From a checkpoint of a small image embedding model: arch vit, norm layernorm.
Rows from block 4, named by matrix and row number. Rows with one number belong to one neuron. Each number is 128 + 24 x the weight over its row's rms, rounded and kept within 0 to 255. All counts start at 0. Numbers have three digits each. After the name is the row's rms in percent of the matrix's.
# gate: MLP gate (model.blocks.4.mlp.gate.weight, 512x192), inputs 0-63
# fc1: MLP up (model.blocks.4.mlp.fc1.weight, 512x192), inputs 0-63
# fc2: MLP down (model.blocks.4.mlp.fc2.weight, 192x512, transposed), outputs 0-63
gate.285 066:113139111148118127096102149146161111095124159097119086170123119119144129148145093162110135107122149107137106096130147098122146126134125123155156100144137123128148118151131094158097109165176122
gate.286 085:116129146114126161171114092121184170073144135081109127151084102101114181104120109096172149149125140146120151093132138134109134127110143111088140099095129136134131137126166119165105120119161170
gate.287 057:137124151156123110219117078082170129060186135099134098108103141114079131090125109101138167142127127111094152102148075157117073156165073142170142155153123142105125113132142158153155126143184157
gate.288 074:074104119135123147118138208142148150142101130130145128156152094138091114122137182125112161148158130126134149119114151117123160076142132136116134150108125137096148109127078118183128143105120116
gate.289 169:170134113152099132127129116101119113103117102122107155174128163114114157119149123116137099118105131137119142141112117120095128105124129104133146149145148212151155116095131125141138095146150119
gate.290 142:102112143155097099166141106160141087125151108111128127159114167125082110101118103127087091160107127104148154101128118125091150098129118125129130122133144207134136099106115095146161103154165097
gate.291 076:154121117090137145165125140096144085130131131096124075107164127161068117144104137087143120100072145081166121140092137127145116112114095154120119113122108127147123102135151138147146109110155102
gate.292 076:122118127169128129151152133140167181111148130161116167157091141073070167085156113143120164145105123102060147162159109129136137133136170146111145117096135127156143116112142124116112083128150124
gate.293 132:150116108144078127118124111093134101121104111108134129139142161128139155125143129149140120138118150158114119137120127159119111096139128125116128146177161234133115078104108102122151078159132126
gate.294 069:135106142107152145147145142118151126143110125129112095147113146111104106121137171104120105146091146088098122150126164121142127098112129107146119169156135145165137133094107122158138148128168123
gate.295 070:148151132136107124153134183145114111146140139080151119130095134097103119088151102106145150128114145152136096139143156099122135153093085086084107123100134136126123133129164121105073123151156167
gate.296 066:116136111108119136109142151132129161160131142157111118136152102110098094182153089095161140139105138149107150107103131130148103112170140100096154107122127133116142133137096100161121133166128117
gate.297 061:149156158134156137165087095161162111135147135159162102113133152143139108126126129173094164128154150166122088103174138147128114111157115129148144124163119120104136134109082127116168150121127116
gate.298 071:133120106085143123125075103154181084175097124119103209127122157129147115125105119137127136093133133166153105167135172135132158151140109089182072129150121126141146138115185134102065138114128120
gate.299 077:132138126124116137170115106171151131081093117087116177121120143153117155102110099125112130122108118148095088119099147139116136156113128106075105095140134128131113123128129128110152141167088153
gate.300 150:126129130152121105135110115160113109124115087143122108130130163096136121114131138136122153096138105149133126114104118135089128102106117131146144143140170159123124136128162141119152043128127118
gate.301 122:139146127112115154113120107086108101164089078090091107146099118140083132138177121102152053143089122124103094139124163115134132108127112098104084136125122123140187164145109122103111110143127136
gate.302 060:148129135155131131126139134123072160068140128084135131116125134132179114182174091148088120124082152141077136109130091128132105155110129179083145126139119127125135132123147089160130132090122149
gate.303 066:141131153131106129122139116166153140157109131158122109129129122101100132099103143142106173131160127137172156162116145141130159153039112169152125115108124128110133105124131113141135134131145104
gate.304 070:107137124129121110119101115132154080159102116096105115116106135164145095162170142098113140128098125142191097122121131107113139175132097135083165091123110130119124126129121064103108119160111124
gate.305 136:180137128131116158130115135137123137108114096112089150155133133092112174100169104111163107101138084133102143119094144096099094139128088095120111124135193149138154142146142101114115089126115160
gate.306 167:169114110144079135123104128102133126110121132124122146145138175122133178136152106148142122095105145171120122137147129151097125114146108120136138135148142223134135111114158123136141120162128125
gate.307 113:143178124129128109176123122132168095132132140144142114130099126123110131110079123126111103119133092095151107144153115112109139132092120126155142096127164244153140138136123130124130147108145131
gate.308 071:135135130133142137113142121146158107151129122112142142135098142134109105143148154168125100162153155132090141138119135129114194136125136127128103132092102131118115121135094138098095102204147130
gate.309 080:112135137081122126148103072103153129095112124111134080116079136091104107144167138109093087129115133113092123135126081146122118070131116116154110135122134125120126129125090141160103137148127102
gate.310 115:147155154116146124100088082117109137083098084094146103089101152101161120116134137131139157090137131160121165121122105169135148112112113145107156151150167156153165143153193156098125090133117123
gate.311 102:132166149110117142134121125131118140127101061154047115126119086117125132081098091104126129110120111121154110099092118057128105127114121116123129109126175156163173181138170144133126116075143158
gate.312 072:115162125117102128121101116126093064098125129152135139158148115106133092124121076101139144143113122154177126163138167098127155107119105112133087127108131134110149105153145094169189119154118143
gate.313 071:116101134136137137149164130125134165109120104083162104149152155134120152081054104139103151133130133131139157104145176134099108067157113128121127147122116122127139120108117131163143111134117129
gate.314 070:116117133109137124115169164127136166128146125151112176152139133171100119188185120125147126161128134152135114176147113173129141169112149059128091150114118135146138120158100081194125124136075174
gate.315 069:110099110097142120116158096107108134120164123104128096100102121131108111103060093103082112159139113102171161154133128128140177097147138068139074128159127126162146101132143130179123113164159101
gate.316 075:132120122121124136151092151134141146167142120103116117118157125150076192101107082139146165157106206093130162102113179102118160123096112108156103111107129148127120124127144124154084145110132118
gate.317 096:149121063117066198139161142176130108147107048124101127162120181139116130152134117139117079153110117087149104130108120104109130121129116133093144168127162119116149148113118115138121088128132120
gate.318 083:116131121178174122141109132122111126109201124166116123115120148151084109112080115163137144163116151105157142135166114103130160116126123123138148139110128138082144104134142173178138103104164097
gate.319 150:115112100167100117140144116135111143105122100115108139134140138148133158129141112105161119116140139169092117114141157162129114126133093106114101134150152206104115108147125105143158082167104122
gate.320 058:129134111142136125152095120113119125117106113118165131170132113157122134117135121142162121090105100156094137121111158141124093172160150123143115136129128131128133146112125110133174126160110100
gate.321 073:092123136132133135200132100105180105140147121115120122131128109136151151133135153109144116154155105094149103179124117112132115106163135090139094144112145116087111112113112145155137138113111150
gate.322 138:133117087127077133112129126112122133088154104151087154146134143109120154118123092158105127129111107143114078112151093118082125095140108102118125156122151202119156108120116122165168092133111123
gate.323 129:150100120157075103159143133149110107141125108118116171166132137115122130107132118091140094150120107125119104161112154116091114111125128086131122162145140220097150116149138112155138068138116136
gate.324 136:129104112141120119167138142146158129152103091108118161176124160132132183100133116115134134116139107144116137181121165139093162107118133097149114158149150217118134112122160112141145096141145139
gate.325 112:118110145109143167125090113143203172138096113123058131092120106126128139109107076140161097107146140170122125106099103094135135130066136122120168095093125139123153142134191123122117160140110121
gate.326 177:170148126123088130108095072096122107092104122117104124113103164093119131102113110099162143074123118148124128106125125107122099109089084109111132135162142204155163115126164147147133128132146156
gate.327 072:146164147154124121155131138145104131137138121107116103161136108159143100104114165200059127131176149123164139057122166135133108070113098122113106122122118126116131114134110148112180119123122099
gate.328 064:115115130143120136128112136121127150097102117123094112126084115061078104106138170152162136133086115130111136143119125124128111115121077151101155128139127127149132128147138172121070118152117099
gate.329 117:133116139139130115159140135064120158086128121111124139152139127145114156097146084108121110112082114124115116158130125120090098123137084117100137158116152209121166123108134128148182117157138126
gate.330 081:149157120110176116114131141161150151143094131149114142139132131079118074178113138174155125104135149157200142113119122125114124102149111120128111139116115142169131117114135123144104108111130129
gate.331 186:165106119127080127128127122113110124129103114083103143155151149140126163110142085114132104120091117130139135110097147115105107106128123093103118163173135216144140106107143095147116120141111116
gate.332 139:136127135124133116120104092097111134117110105138120117143113159102145123087102146093154123107116135138099111140160167141140118149104086100122101164131122149159181146157163118153155093111145149
gate.333 069:123130112098141125097119189185122141121121128100122129113144131145134117146131128104184131108154103114153128126109118113132147128152167165151130160126116121133121144110087065109094123114132084
gate.334 075:136126117121142122140097123065120135130120125098104190139137129125117107122179107130156101138105117129128138190136128083134129143138154081108136121131129135153118139134156122125112103142130137
gate.335 057:136139115098145124148144129147102069083095132149148159166119153106077110119143106150089125117118094153099153129098129137129177109117115116151186121130128118108144133104122143155077127160110172
gate.336 101:087098158105109142138165122112123168114134131114122128102115113119123183100124137133135120121109175131119172108111157150122134115106117122150129116097129146129137088078129102082115140151150099
gate.337 120:194162092129117146099104101138121090107095143106134146177123120118130139131117100117133093104151081102146113157132117133125121092124111100145130145159162199149120113157130083160124092104116117
gate.338 075:111062116147126121135144153127125158159105139182149179112186139174107136172132098156138099126107132094133140108119161133109125142146159151161129183149101118139127121139127108150176147152119091
gate.339 093:102108123173116142162114112059120137069163140093135119114158121094138121119155092132110140089105156156111130133146058134115124112113137157104137173126121127122136132123196163104093123124125160
gate.340 137:153113124142078102155161101131098104102128096103118122133116168147117135131126102114099119126099145128125114118136133110122126064133107112094134143143150230139147125130096117170138072131138133
gate.341 143:116125108160111085111152153148103148089132123122147163156146155143096155125154092101122131145103131139109140104138133158114108134117118071150106169163147183137129126116154105150144082131113121
gate.342 087:154179149125144139111088098151117121096122126087150118102086143115157079105114106135124166125132103153110121139164118134108120124098106108094131074111159151132147112113132129136063094169094133
gate.343 106:189133155074101168120130105064133137118096137099144115128115165112133134112102120165104144174082152121142161107126120155125134056125114105133139192158118148144156097070111144121106140149138088
gate.344 116:159154158165140064147148125093093172112164130136140136145127103156137140127112159143113131177133121126127114142134118127111160084164147127120139180195159133124164149197110155138138122154084113
gate.345 077:122097124075105124101125104132119117190145136148096132108142126094056115167138105147114106139120115138178147166139108107114107124135169119124149116112143128094126124127144080120125160110154156
gate.346 079:125115125129103125107107159135181112174110150105128138131126137119097120134175112082181113108131119079141139123118136122112174099120155085179084158163138127150134128161160082126098128112154182
gate.347 137:147139120164125142135095125122128119096126103117134134135141148110148115113103134114114101107122149132174137123137129126092136108124112133122125123142151233142142107113146108160158089136106157
gate.348 066:106083119136120119099119109067099114115153111115091118114108089107145085129126131152143132136128108096200125137142110084130145130139160129167145137132130132161150119142137154125089099139146080
gate.349 102:182169147110161132088087127071113112118106090112124120131110135107136078109130130127101110116123125130126146127120125141141130114140095108114130111138173160169193132152125137114129145128114132
fc1.285 078:133158116155126119121144158123178129162135130123113091148109138142125152178129134123104121106143117110134129054131102099131124155114151137126130139136138129118124141138095142123068096104152121
fc1.286 086:121112112134104120103108106140097108114152134143135118107143183111186107156110128131078139141152178118095137095145124108147088094137137101152078130147125122134121137147099146102142146112139132
fc1.287 079:139131129154148124137128151115148121106157140189130132122143155071129171176121123145154104148156130070113076162129101137122093136141138177135156156138136126080124131140113149096145148156132118
fc1.288 099:145115147165122132102077115115086097109125131098148150121107168126101093119084118120142125132117082133086140168145127167135126121119138095147146119131139126137136144105145147121142143185128123
fc1.289 117:153166127120134129107112120087112174103135142075099117123168107081134121118124114137131145117118112140123113123162112141145108131118116158093156136147111122088134123150178133091139116133115155
fc1.290 082:076104141152156100137124142081086168148108104127128135103146139092114071108078117109124098128131103084224094155133130084160155123112150141141136134115099104144132128115112158125170133150133118
fc1.291 090:125124097163127128102090103113099133149132125127147126126153126134137127073141133137174126105159096120116144131127085134120173127200140155140180125114131128131135141152134152076078122161129112
fc1.292 082:087127133134137103125151126175144130140140136102134128114123157132178131148137164132127133131178148172113163112108135144118175167105172112151123085106100143148125134123131112154173121106102078
fc1.293 096:107131115121141127132151157169101144137142116117159143127168161173163142137123186180146147180132154165100119137144109170141155118123157198134108094146140114095116128108095118053139113155084096
fc1.294 082:109115116143107103107081110156131126079140129159118146119122126138139144115084091148099107136125149129157122094148136122102159138120106158130147152130130130118121113149123128170130115119070161
fc1.295 080:130116141130114127099154139113135143090079128108122144078158167143153099156098161150166153134121133117128163141122127128134171142137130075127135162112128122103138109114099144158121139103113121
fc1.296 084:134143124109140139133146168122170159120129119121137128157080129118178105091174098195132121173145153169131130115112150141123110169132098208133131138100157134106122114156114107137123112145143121
fc1.297 080:109124146103127128104148159092118161097123139171134173161128115142125138107124159167120153138126151118094136133145106176144130145112126083094136103125131122135145118078104137117146137120115144
fc1.298 077:105093134155116112123096081086146135141136121149168133135116108076157170111116105132129125076108138147078087154119122123132145153147116101154126105136112117111105159135189143151138121095143175
fc1.299 099:134133121149137121163140117107108075183122112124124125107127114150141158119148176132149130091151144173126077155141169099130122154128090171134156140131146130132095125157136150100139142124148140
fc1.300 125:111102091096082124157131139147135143120111139080100101135148130114114159106150086088158127140181133137066118142151139161122150155120107117132139113102120115113117105150176155119099149123097173
fc1.301 150:127142145122145111164166146135136171148126144141173140183105191179115109142140160150146090152113120119109107144165133183124126125121140128097119157121110133129147152137109164141124125161116108
fc1.302 080:161127145110127116129152160142123108171138126110125122114128115172075144081097044094133110141078053132133125112146066141141118122139159139107111134134125123125119119143157114151116127144122174
fc1.303 067:139150145145140122120175106124114118144139149151138176162159115176127136215149133189149110154148157122166129150143154159098121134165106128131107070102135119109128129097081151156094130076122135
fc1.304 082:118135141134110132153095189126137108179144131140131088125155150126136099106159075144121138128132114109181166130135153124125130135119104168116126095111115142134113149111116102086182152184155143
fc1.305 155:111127110123104118121128101126151097129143145142156129134085152169142088160098134150101135170128127098133134156166102151166163110171140109152115159136085129125124109113094148152089126129135113
fc1.306 109:103079118126170121120134142127154167139123127165124145125132102102167139139116182163138112124154115051084139142134115166114113110144142155171145137110105156088141093160121200079095137123140128
fc1.307 136:144133130138115112184117112136152093109162079141118119085107087104115134096090072122124142124133091132139135140102091077150122157103116168130150120127180173150129153124157139109140115109155125
fc1.308 101:129136131127149125124101097151150140101120134090148112139096143166145087124128137153149094141132107116092120121113146114134160155112130139125143088130103124139111133111136111129110125174173121
fc1.309 081:102114118197136116173121107128079142109122098146144132150144109100098169130137145150127148129121140125111095108113098138093173144167127131130146135128125131126119112140105194144142138152123113
fc1.310 106:110103120129116120141095120106141108133134108089109147148120168100108100101159112164127132153108101135144192165121120124125183154108122144115144202171145130139158137170188123134142116146104113
fc1.311 110:128180164156175125137136127110117138108118152114183129096155140143126145132128113131091165125129163165121089142175083132171148156130093148088135091095141152128151108145139126117173120134072129
fc1.312 086:116123130135129123084080079109151079091093121123117169075114073115145170127127087164167141070157107135118102154150140123126136138143141117173167087114131121130120127151133162127124128141146109
fc1.313 096:127137135112114112112143094120177103129097128123132095151125141129123087154168107112126113171101146149123105121120120113136177139117126071061150144119129136132121132113155174163121165127154129
fc1.314 086:131124130171142131143117111127139086119159112161095114154116104134133122186127098191093121158157125142152152158109123117098170102184150137092183147152118124080131117137100138159123130123124119
fc1.315 087:107114116137119110135098158112100081144154136155105142125111104128162156081095151112171115111142171168171121138131154092145124136122092171179114105136137131117134123107172152103124137087122165
fc1.316 089:157142147108129146136144089158104116150152118107132111097091120145072129135119116080137123130137106119121152133123114086131074105114123079122113120143117124103127134136141135110117121106186117
fc1.317 149:174153181142132129099095114090126130080098062115080138089123149141130115127138104099110140090100119154103120093106109099129121129106121111120108106108196125161146155136131086151113084131093114
fc1.318 099:149143130102124133078142120182081141103077127096127109125137145078105105113158139083128145121139103115144136137078148160120054100112119080132082140153113130135142145143126107138135124127119143
fc1.319 125:172130140122148128125131126116201138143133124119091123130111139117115147102136125165100154083125070112139124135116119130123129088103129137159122125138128131141136142122136148140101150109164116
fc1.320 075:102101120178130137158176185144119126129179143150122159148086142149081166130092134122175136131095139136142091146173082116127137162130109146135131152139150122121135156149149102138163145081157156
fc1.321 075:113111127079069130134110162119092137149097128163127142141113106131065139120127152139120126146173135129127122118127144082125149152093123111132077164151131119152125135140124134149091132187122150
fc1.322 094:128120125139146108110126102095082109122111112109126098132127153117107104172149079149115155107106169139141152120137145124113094110136129135117121145098127129139154130165127139149123113154135131
fc1.323 097:129118094136132102149109180184162158158141100132114136165146152115108158097107108120157151128127129145139152077124132084137151174121174185101123074133133138094114125120124116090104100093116136
fc1.324 096:130144127110143126153162161116124152132145146132147116164149103088128144099129115143157127138104121155158152122115134136111111114120150182138139078132117123111144119102134129116201122122168104
fc1.325 107:113115166105164163125150160115101181109093121097134158151107149138093109166209150118118110105107133100122146134111095143120121132130118128125142126103098106121116159123112093163076144143103123
fc1.326 117:119113115146141123162129157143183134179162122140154094126107134120112118110068156179129173151156137100136160122155122107130117114086129168151149094138117118079120119100132174084141120112133117
fc1.327 074:111115129091141138138137091145120108145158124124115171143157154164143132137107121079135152146083131109150114140124187158099129141129099044100087117135142137129123119146101106146079113152122099
fc1.328 089:143119128148132131135157121160112134098135139121112118187143130127150162089173086073120106108131143132147134155130135117138130098122143081117135138121131120108132139119140091171158126099141150
fc1.329 088:140111128125112125139150130139167131131125121145132164112096158151092116162135092148090102149116126136150090125077063149141126083138137098131114187127149132118138108148078134157098126141143128
fc1.330 094:104124131147116122162116131173132074170145120158129143155120143117120122156124103119137123125166184158142111134140128119152175152124132104152093140122114130129121145147104140112123121104082148
fc1.331 091:128115107173108136141137114132190156120156151115106144147089141129112121130142102182141134092092103161081104175138108136142154138112155163114122143138121126152157117144132139092083108149108110
fc1.332 098:128138100083112134135152155204189122170099109174156178122136125135107138162067147161103158167136134119060135129155126152151140162123134118142123167130118140098158139165081138118149123166113121
fc1.333 072:122107095082131127143152111125123126113096143157103111098114117135156104165111146085178145092120133140145076129132158152125180172103116118089092122109128106143125104124115124147126142120118110
fc1.334 090:134080133091120135147159158112136200106183126122105117117129114126157142073102107112158143161132132161128104151136159096153128151133124121119115139117136126142139112126183174117144110162108116
fc1.335 077:120120117131132128096100088162155137084103125179120184162105136123088184106164083157082082172097135205101111193131116095127169119095112099129150106120151121115132121135163102155123139162137114
fc1.336 100:116115132107086131118170156095116173123110124121116139117157116089159135067080118112096132120128131124109135134116185147146087097110113111118148142151139134121133141121165136115148145176077051
fc1.337 105:138121145135126109144137133111128182094130110145132140119164159101130130116109119140130150124116150175140127129131143166123098133144123119105143137130118130153131136095148160122139134150121155
fc1.338 089:098129120134143138109190119139128122144148120124129172139127166165142159146123111126128114185104137118076116105137134140159146091122154143153109131110128143124150116115107121111164105144136091
fc1.339 086:141127115170132121151138104096132082162151148115155114115123139146110085120138087117071128132141126118182135127168066124133145111136101117139097110133127130110138112139126152094151116100138114
fc1.340 093:124151153163123143134149117134125095125169132131111105120132126108161115122090146118173134146155131123112105172150103135130107132181087106184116069139133129132137140116141120135155086135190133
fc1.341 119:149138104130089117148132132137129088145133130127118129159074150122084129105123159138088092171177147094101123137175104148156184122125099099163141159167132130093103129099137149130097147108117146
fc1.342 117:118092115097124146152153163123122116147138107147110118160161111171128146170112130152090114144128130123137101146088139119115099132122162162140147200151123132132142119107098144132204148142150139
fc1.343 104:152142105180159099136127146181116097118164127140136149128159104098133131165117107115148146101155128115129121110180105121123124134129136109166112076148142131130097137153117096148165095117078166
fc1.344 130:126111122111161164122137115171150094139138110151108107103103191122107108156098148112105113145122161105130107132170075117147127147109088111113099137095091101129101107087103147138106126103129116
fc1.345 115:142108102162137115111118134140111099111141133105112152144177141149130158130157084115117124115146121141133148132148142097125140178101150077162090136123138133122122145143167082127105137109103134
fc1.346 094:105090120165152109164149113180156144117117125108097127130147111158150172108075183157125125125157115109147117130145149103129127122109151133113106121123127130076085138145096158113110159102172103
fc1.347 107:128129126124140122126137150108149144130113108158104130117109138146158114157126120143119137146166143132075128168112114128120118139133129151099113102106129129125162131125146156111109141123185202
fc1.348 084:122132134129127132163172136166157129139186138102127149158122120146098128091091129110114160133178152159121123147158133087108152112155142133143098119094123135062119123123129113129135127116070149
fc1.349 135:127098096139170158130145104050141110139149098115091099134099151130124134117108170148120095146146120129122136155156107120107173123146101139125159142097149124123145130113108156109110125115131101
fc2.285 071:146147106145125116125161129152118150168101136133130117168108056118129126163137145136106138123162098162144152159128155139109182104152089112141097090096139118140154106089091094143092139093138146
fc2.286 082:151143100127118123152176114126153194076145113142148111122146138160160118146132108136186157151155134147164170128129086100132121135165140144193139093163141153123124087099134137133148153085148144
fc2.287 081:146132141135121110097112136122110130078120138108121145113155093147129105148168164094155145116132162131078131150144083142102136131121128179090165153129126134103131140099113114161110138157089159
fc2.288 098:122118128114117124175119138129141093141095131113175091156103132126133143121118117121147133143146106147082144183100115154140157133155111105140205156121125122162127150130148155088121138134146145
fc2.289 102:145141127150167117093090153152125133137143124116176139122156160135106135134160112111119145098145139185121130121174104127167106123131136129143137139150121126102134112132176077105087141120093126
fc2.290 095:161102115149096147144133119100158166126113131144100140124084111109138123094067138123135142127144119161088158140134151086126105146094095103160120169157139121160142109134126135095123144123117099
fc2.291 092:135110136149148144154149132107112133133186140122122134161095138187111156091108115077164094171137087079119101119144124127141117119124151135139092107144134121100129129112085133151140136151131082
fc2.292 088:104073131132141125117123157131096128114112134170098132113173153135161100134122119100060152107149135128173108100145147120129101147141156114162149142127110145092145126112155134162106158098108129
fc2.293 099:141140110112106101113164123103107123142163114141141125097182107117135115127108147183127133121151144113131110082172086151134096098132135141108119103150107114114129104095141153043187136100136133
fc2.294 086:128133130116116125147160146168117126128126117154130134120120116135141133134093132094144136145125081121133126148092154131140116128148106118180103093128126119107131112124095134122140140150059147
fc2.295 088:100130119154137133108083144117061094127063120123131151138145126085135093120126132135110143139101101127118177169147141136119112112142129124065152115106123123133133137125139154162181129104095150
fc2.296 074:133159109122132142130162122102105176113124135148133127114126104123150127124101150128160139118118140134135099095120137129087127068147112108110134141133148110125115087139136150162092132056148131
fc2.297 090:111127122128122122125143107139051109193125105158139166143150107118135132126132126090190123109125124133114118146156183138149155132167144105139115109114120122109123156087113144109115125162130144
fc2.298 084:135113119065101115079126140142123115131068130110133106095127131077138090096088109194110131088134110149137144101108114130128079131124098138121169130112139114119129118157172136116116118087129101
fc2.299 097:121106153133137142134112139164088149073126136097143146116124110126101148140117096106150151097134122093102140085106162142139081153075117103130107121104136126123125132134159128138155139139108153
fc2.300 120:102126099114148127132091124119139135095113128133112148130130106122122111117136129118120143147122179130070159126156143137136163137140106114168161131120094136134110124113157125148086147101120138
fc2.301 122:170091099108068160140130119131126132092099091144118173137135204115104148125134103112139131116105134147102095152148123131130104145105127115112123127134136159161111110123163124157144101166106119
fc2.302 085:128126124115111119147166158128173142167124125143140158122176132181098150160164120132125122127107129138150145128172135107139109102139133144061127119137128122114134143158146148150130118075151149
fc2.303 080:147125102130114124152138158162162113160126131142138159127130100125126136125149157169125128156150135119168115142119173117120163119123153160180161092113142120119129130108107116140050143153133118
fc2.304 084:120112110133114127139100175123138121131144132141128155151123119154144094144148124189045160148152108094176130146123128093137145085172161132136138143119141139133136138158059104127144128096163158
fc2.305 135:138170129173133151132166145136111116115132125082144137161125152104097116145149136088113122143134128091089120124106112174152077095135171078107115117115123173113101109118102094096069099127110145
fc2.306 106:152132140087126151112112124147112132108083131128150125095126164085132111145129157120125146116148109108131107137169112169153081122126125106089126121152140082111132109166141147100100154155127102
fc2.307 147:156110112087119108111155112112111114143138174124122106096117126133093100149127147157119110122077156108148144101131133120111119123133113107076110161164098178146138096086115123110122161121172140
fc2.308 102:124133107132106122141110111117153131103154108096159113129146092113106132133186155161126143125127103175086115094141102137123166187134148181092163104124117115101131152145151161140133155150109127
fc2.309 083:135106141120132127107103131110155082141131142105138124116106116172132087142131139128136130141166129168148116095157119153128108152150140141079150093134133142096127111110148155177082148130104077
fc2.310 106:114117098124109106144127115185103088140166141128154154144167112145096160146151115178093119114091120145119133143150123114094149111141136109156131137142153109118138108144143129164130130121146102
fc2.311 145:147152139193110142110142115127108121118125125108134122160118157088117140122126111143107100136141098085121156139114140153110110117135124099126138124153136196124110101089141106124108122090143151
fc2.312 088:114126165154134138154184122128126179130141119084142131132116136129136127133130168113139121160152166131126150151130134145141143092171155153087216147131129110102140112096100111107112125118125127
fc2.313 094:138109137106140137154124103121152058138134128075098119152118091124130100163198091151125096129085146130124146140117101105143111126123103110140128156124125123128121103128147124098088125090114162
fc2.314 084:118108104180130134155130135109099143152167109129156160151127161123098142098104130077124124168141129127123144110089113149142114136149125132116116107114146121114125128131126118098084118104108116
fc2.315 096:116141129167126130105154189102131183145133135121129148118122137123193154117142139175160139145113134123120149092147116137106149129133135143083182099097118130129133112138143084074123137121116128
fc2.316 097:133133133159130119146128105128116122100102123141154132101087133136094113150164106079137149167118123127124096159126155151124052142138150125112158117116135120122116116153126133116130127154148144
fc2.317 166:077100095099175131158156134141134159136145161151153119122134106125153135092093152116136152148157146132128128129156155125129114131101113134143123118085122083104123090108114148116165121116149135
fc2.318 097:126107122117139145123126093170135114103138124125118117106100119099136112067067084161098135129106099133112123122127140117110141127110082088128057126120132117105114121095072123128094091106122091
fc2.319 115:149129128117112144140116162140177103198124133115099132147146117131143153124152123179108136145193122166166123168101162137137160182095155144160165149134129124123131149170164114140137146147110155
fc2.320 072:129149144133136132107153148132112130128141124077121174106130137097133111150110158124113131127119127153112120125135109116129047077163135160152167113149128128145112142133141166097097118151116153
fc2.321 095:118155136130101136123167103117106138132131131070160114106136156140179111091125193135141158170111123173104171154124151146127177104153126118143163136135139127147140121132125122130170125151116103
fc2.322 115:143117087108119124088119152108113115112084152149091131127139146097134162128143128117143148077091107110077117158135134118128061134129116097144154121142130107164141120150151107144112125104139138
fc2.323 102:142135106122146119165138171161112106176138141125138109171137112129129101038068128144095117147144134140117174166086099151120170112118125146134146147124101184122122086148157124137139115120129098
fc2.324 093:138152141120122138153156082122063137094145124084124154149098098106088147099147142099132129146125143068072096158126131121160082142100129088100155084130133122131121110085097104099104155125101153
fc2.325 108:113123130147139122179146172146121189141127123149126170150150071139129135159135135095118131131129111160132100130148145156084103087117164141131059083082114168126173145170086102115109095131095095
fc2.326 124:153152121146119142141159146154102140128065155088141126169147148124115164118167133133104094088098098067149154095131146122131108075130151124120151115109112117120130109137087092094116151108126151
fc2.327 080:131126133128125135060114125145137168106119140151098168139141107139148101185156120187113132137105130155186142140142136124115132115130111095122182123118130129095114120110124136186127111135082104
fc2.328 065:125108126108118116129136104100102204110130111148114146116123136176083136150159137105129082136120125102092132156106100113149177168103115168108106117128110141065122120148118131182117137166133148
fc2.329 102:145134131143130117105088133118115075144114145135133135139122132134103140165153134175150104093142100178172100123103170112118141148105147119158112133146132119122141184146139143157147103131130144
fc2.330 099:111130129139120137138121117163114087139123141144138128177118139110121147115088129152090105132127124144154161127116201117129120150087113120147126138113092125163140117135156099154214138062151166
fc2.331 117:126125146120138117119096158147141168122128143138153121136140161135150109134137160145151155113097109137075157100138123155146146085153144139130121163116127125100133114155109098147120114166091112
fc2.332 100:133167111097102120093156144146174188174115128115137146110118135123133129143168133139198151160150163104172141135119116171136160151145154148144132151163114121136133125120103077084127124135140126
fc2.333 088:105178121150132120139141081144139146119146126148128134136100099133138148163104178113194132108123118154119081169127139146116144120146084123187168101098124115139136136138082167144094128093155128
fc2.334 074:130146122080111128110118114103122105164114135067097140117160100115129140123180106155073095112121108123147143141154111127101137130105144136142171114134146114150118100157131070105108141150093116
fc2.335 075:119133117100135117083144090171073121117153129086121101129139123124138118081165138103089128119177121086080130167120111105120121120116112156171186133121137121096136147150108100133095135136123140
fc2.336 093:142158132117126131139092119118183156120166133128132073107089148139092143112076140132135136108129125117155139087133113138140116150152085149104147112127134118141121137127129190135113095090124123
fc2.337 121:095149105118153143162171154171129163133126132120144148158170153114097186108114127104167112124149109110133128145104143139166110149116143155153138114124120107145069085155150096131150132141135134
fc2.338 086:119119129100164130137158140132111118143132143130115143100112167091125138106089169100140128110124127111090100126107186148127066099090131127098092097125129118152132081139146118093129100144159111
fc2.339 090:137124129164111126151156143140178155164150141126124144138138135162092165100154125106138129145135151104130138122144123115127114199088158146073121134133110116157130127143141173054096104110184151
fc2.340 086:136133162117133107120123169099143129122147083064088103110130111144136101144106091118155142167126118077099128121127138128148106158136142103117053089152114129137147111110074094099146106151147080
fc2.341 107:108119101140134130191179118155146147114138114128140134155129154161143142105113184123137079148160117091094089176127127122127154136144093149157121165121124132062130114113117095129152126143112113
fc2.342 093:134137167145133139125115125110175140132179126140171113117099147153128137101087137101147116133118128112068101157109094159137121120159145140119120149141113087118114089153074159097046131118118102
fc2.343 105:127155121159146102139191162151136177159166131196139149139142113113109142141094159169151152185151118091132154124126122122135125125158157108202127142170139131136120134140102133095109140122167141
fc2.344 151:136130153162171131098124125105148102167122113136146143141101141168102112189162137155113096161126134122128115135145148110166158116180133097089105166133144090112103143139093142157115123146123133
fc2.345 092:124134129071115126121141128114122113201162106159160086112122158153142137124150193129143131087169140117134135125117190132142142110148119149172145160130135103122094123134100145130141107150138110
fc2.346 103:122123140132137138121089102114120117133108138104142110103111154090151132143130150108129116121114110127119087150149142182123103130145111171075156175140130129093133138146159182138091088105127106
fc2.347 105:144135108145116119150157130114158147160109134143138144152162152141094137150134142138108110170104089129098079163089076116124163101116140180095162164141138114131147133157122113102156129135140164
fc2.348 092:140158123116120109147180176102114139142095129075144126133140141104111100150141148134130153163154133125120135103140132172114104051124128101131112134141128128122127127120080140104177126139052127
fc2.349 135:128185143139142111145138152126130129155118173135179123132140101131130137128128116135120140138125144117112159144119143137127128137114145123110119166135108163147118146174107117117115156145121141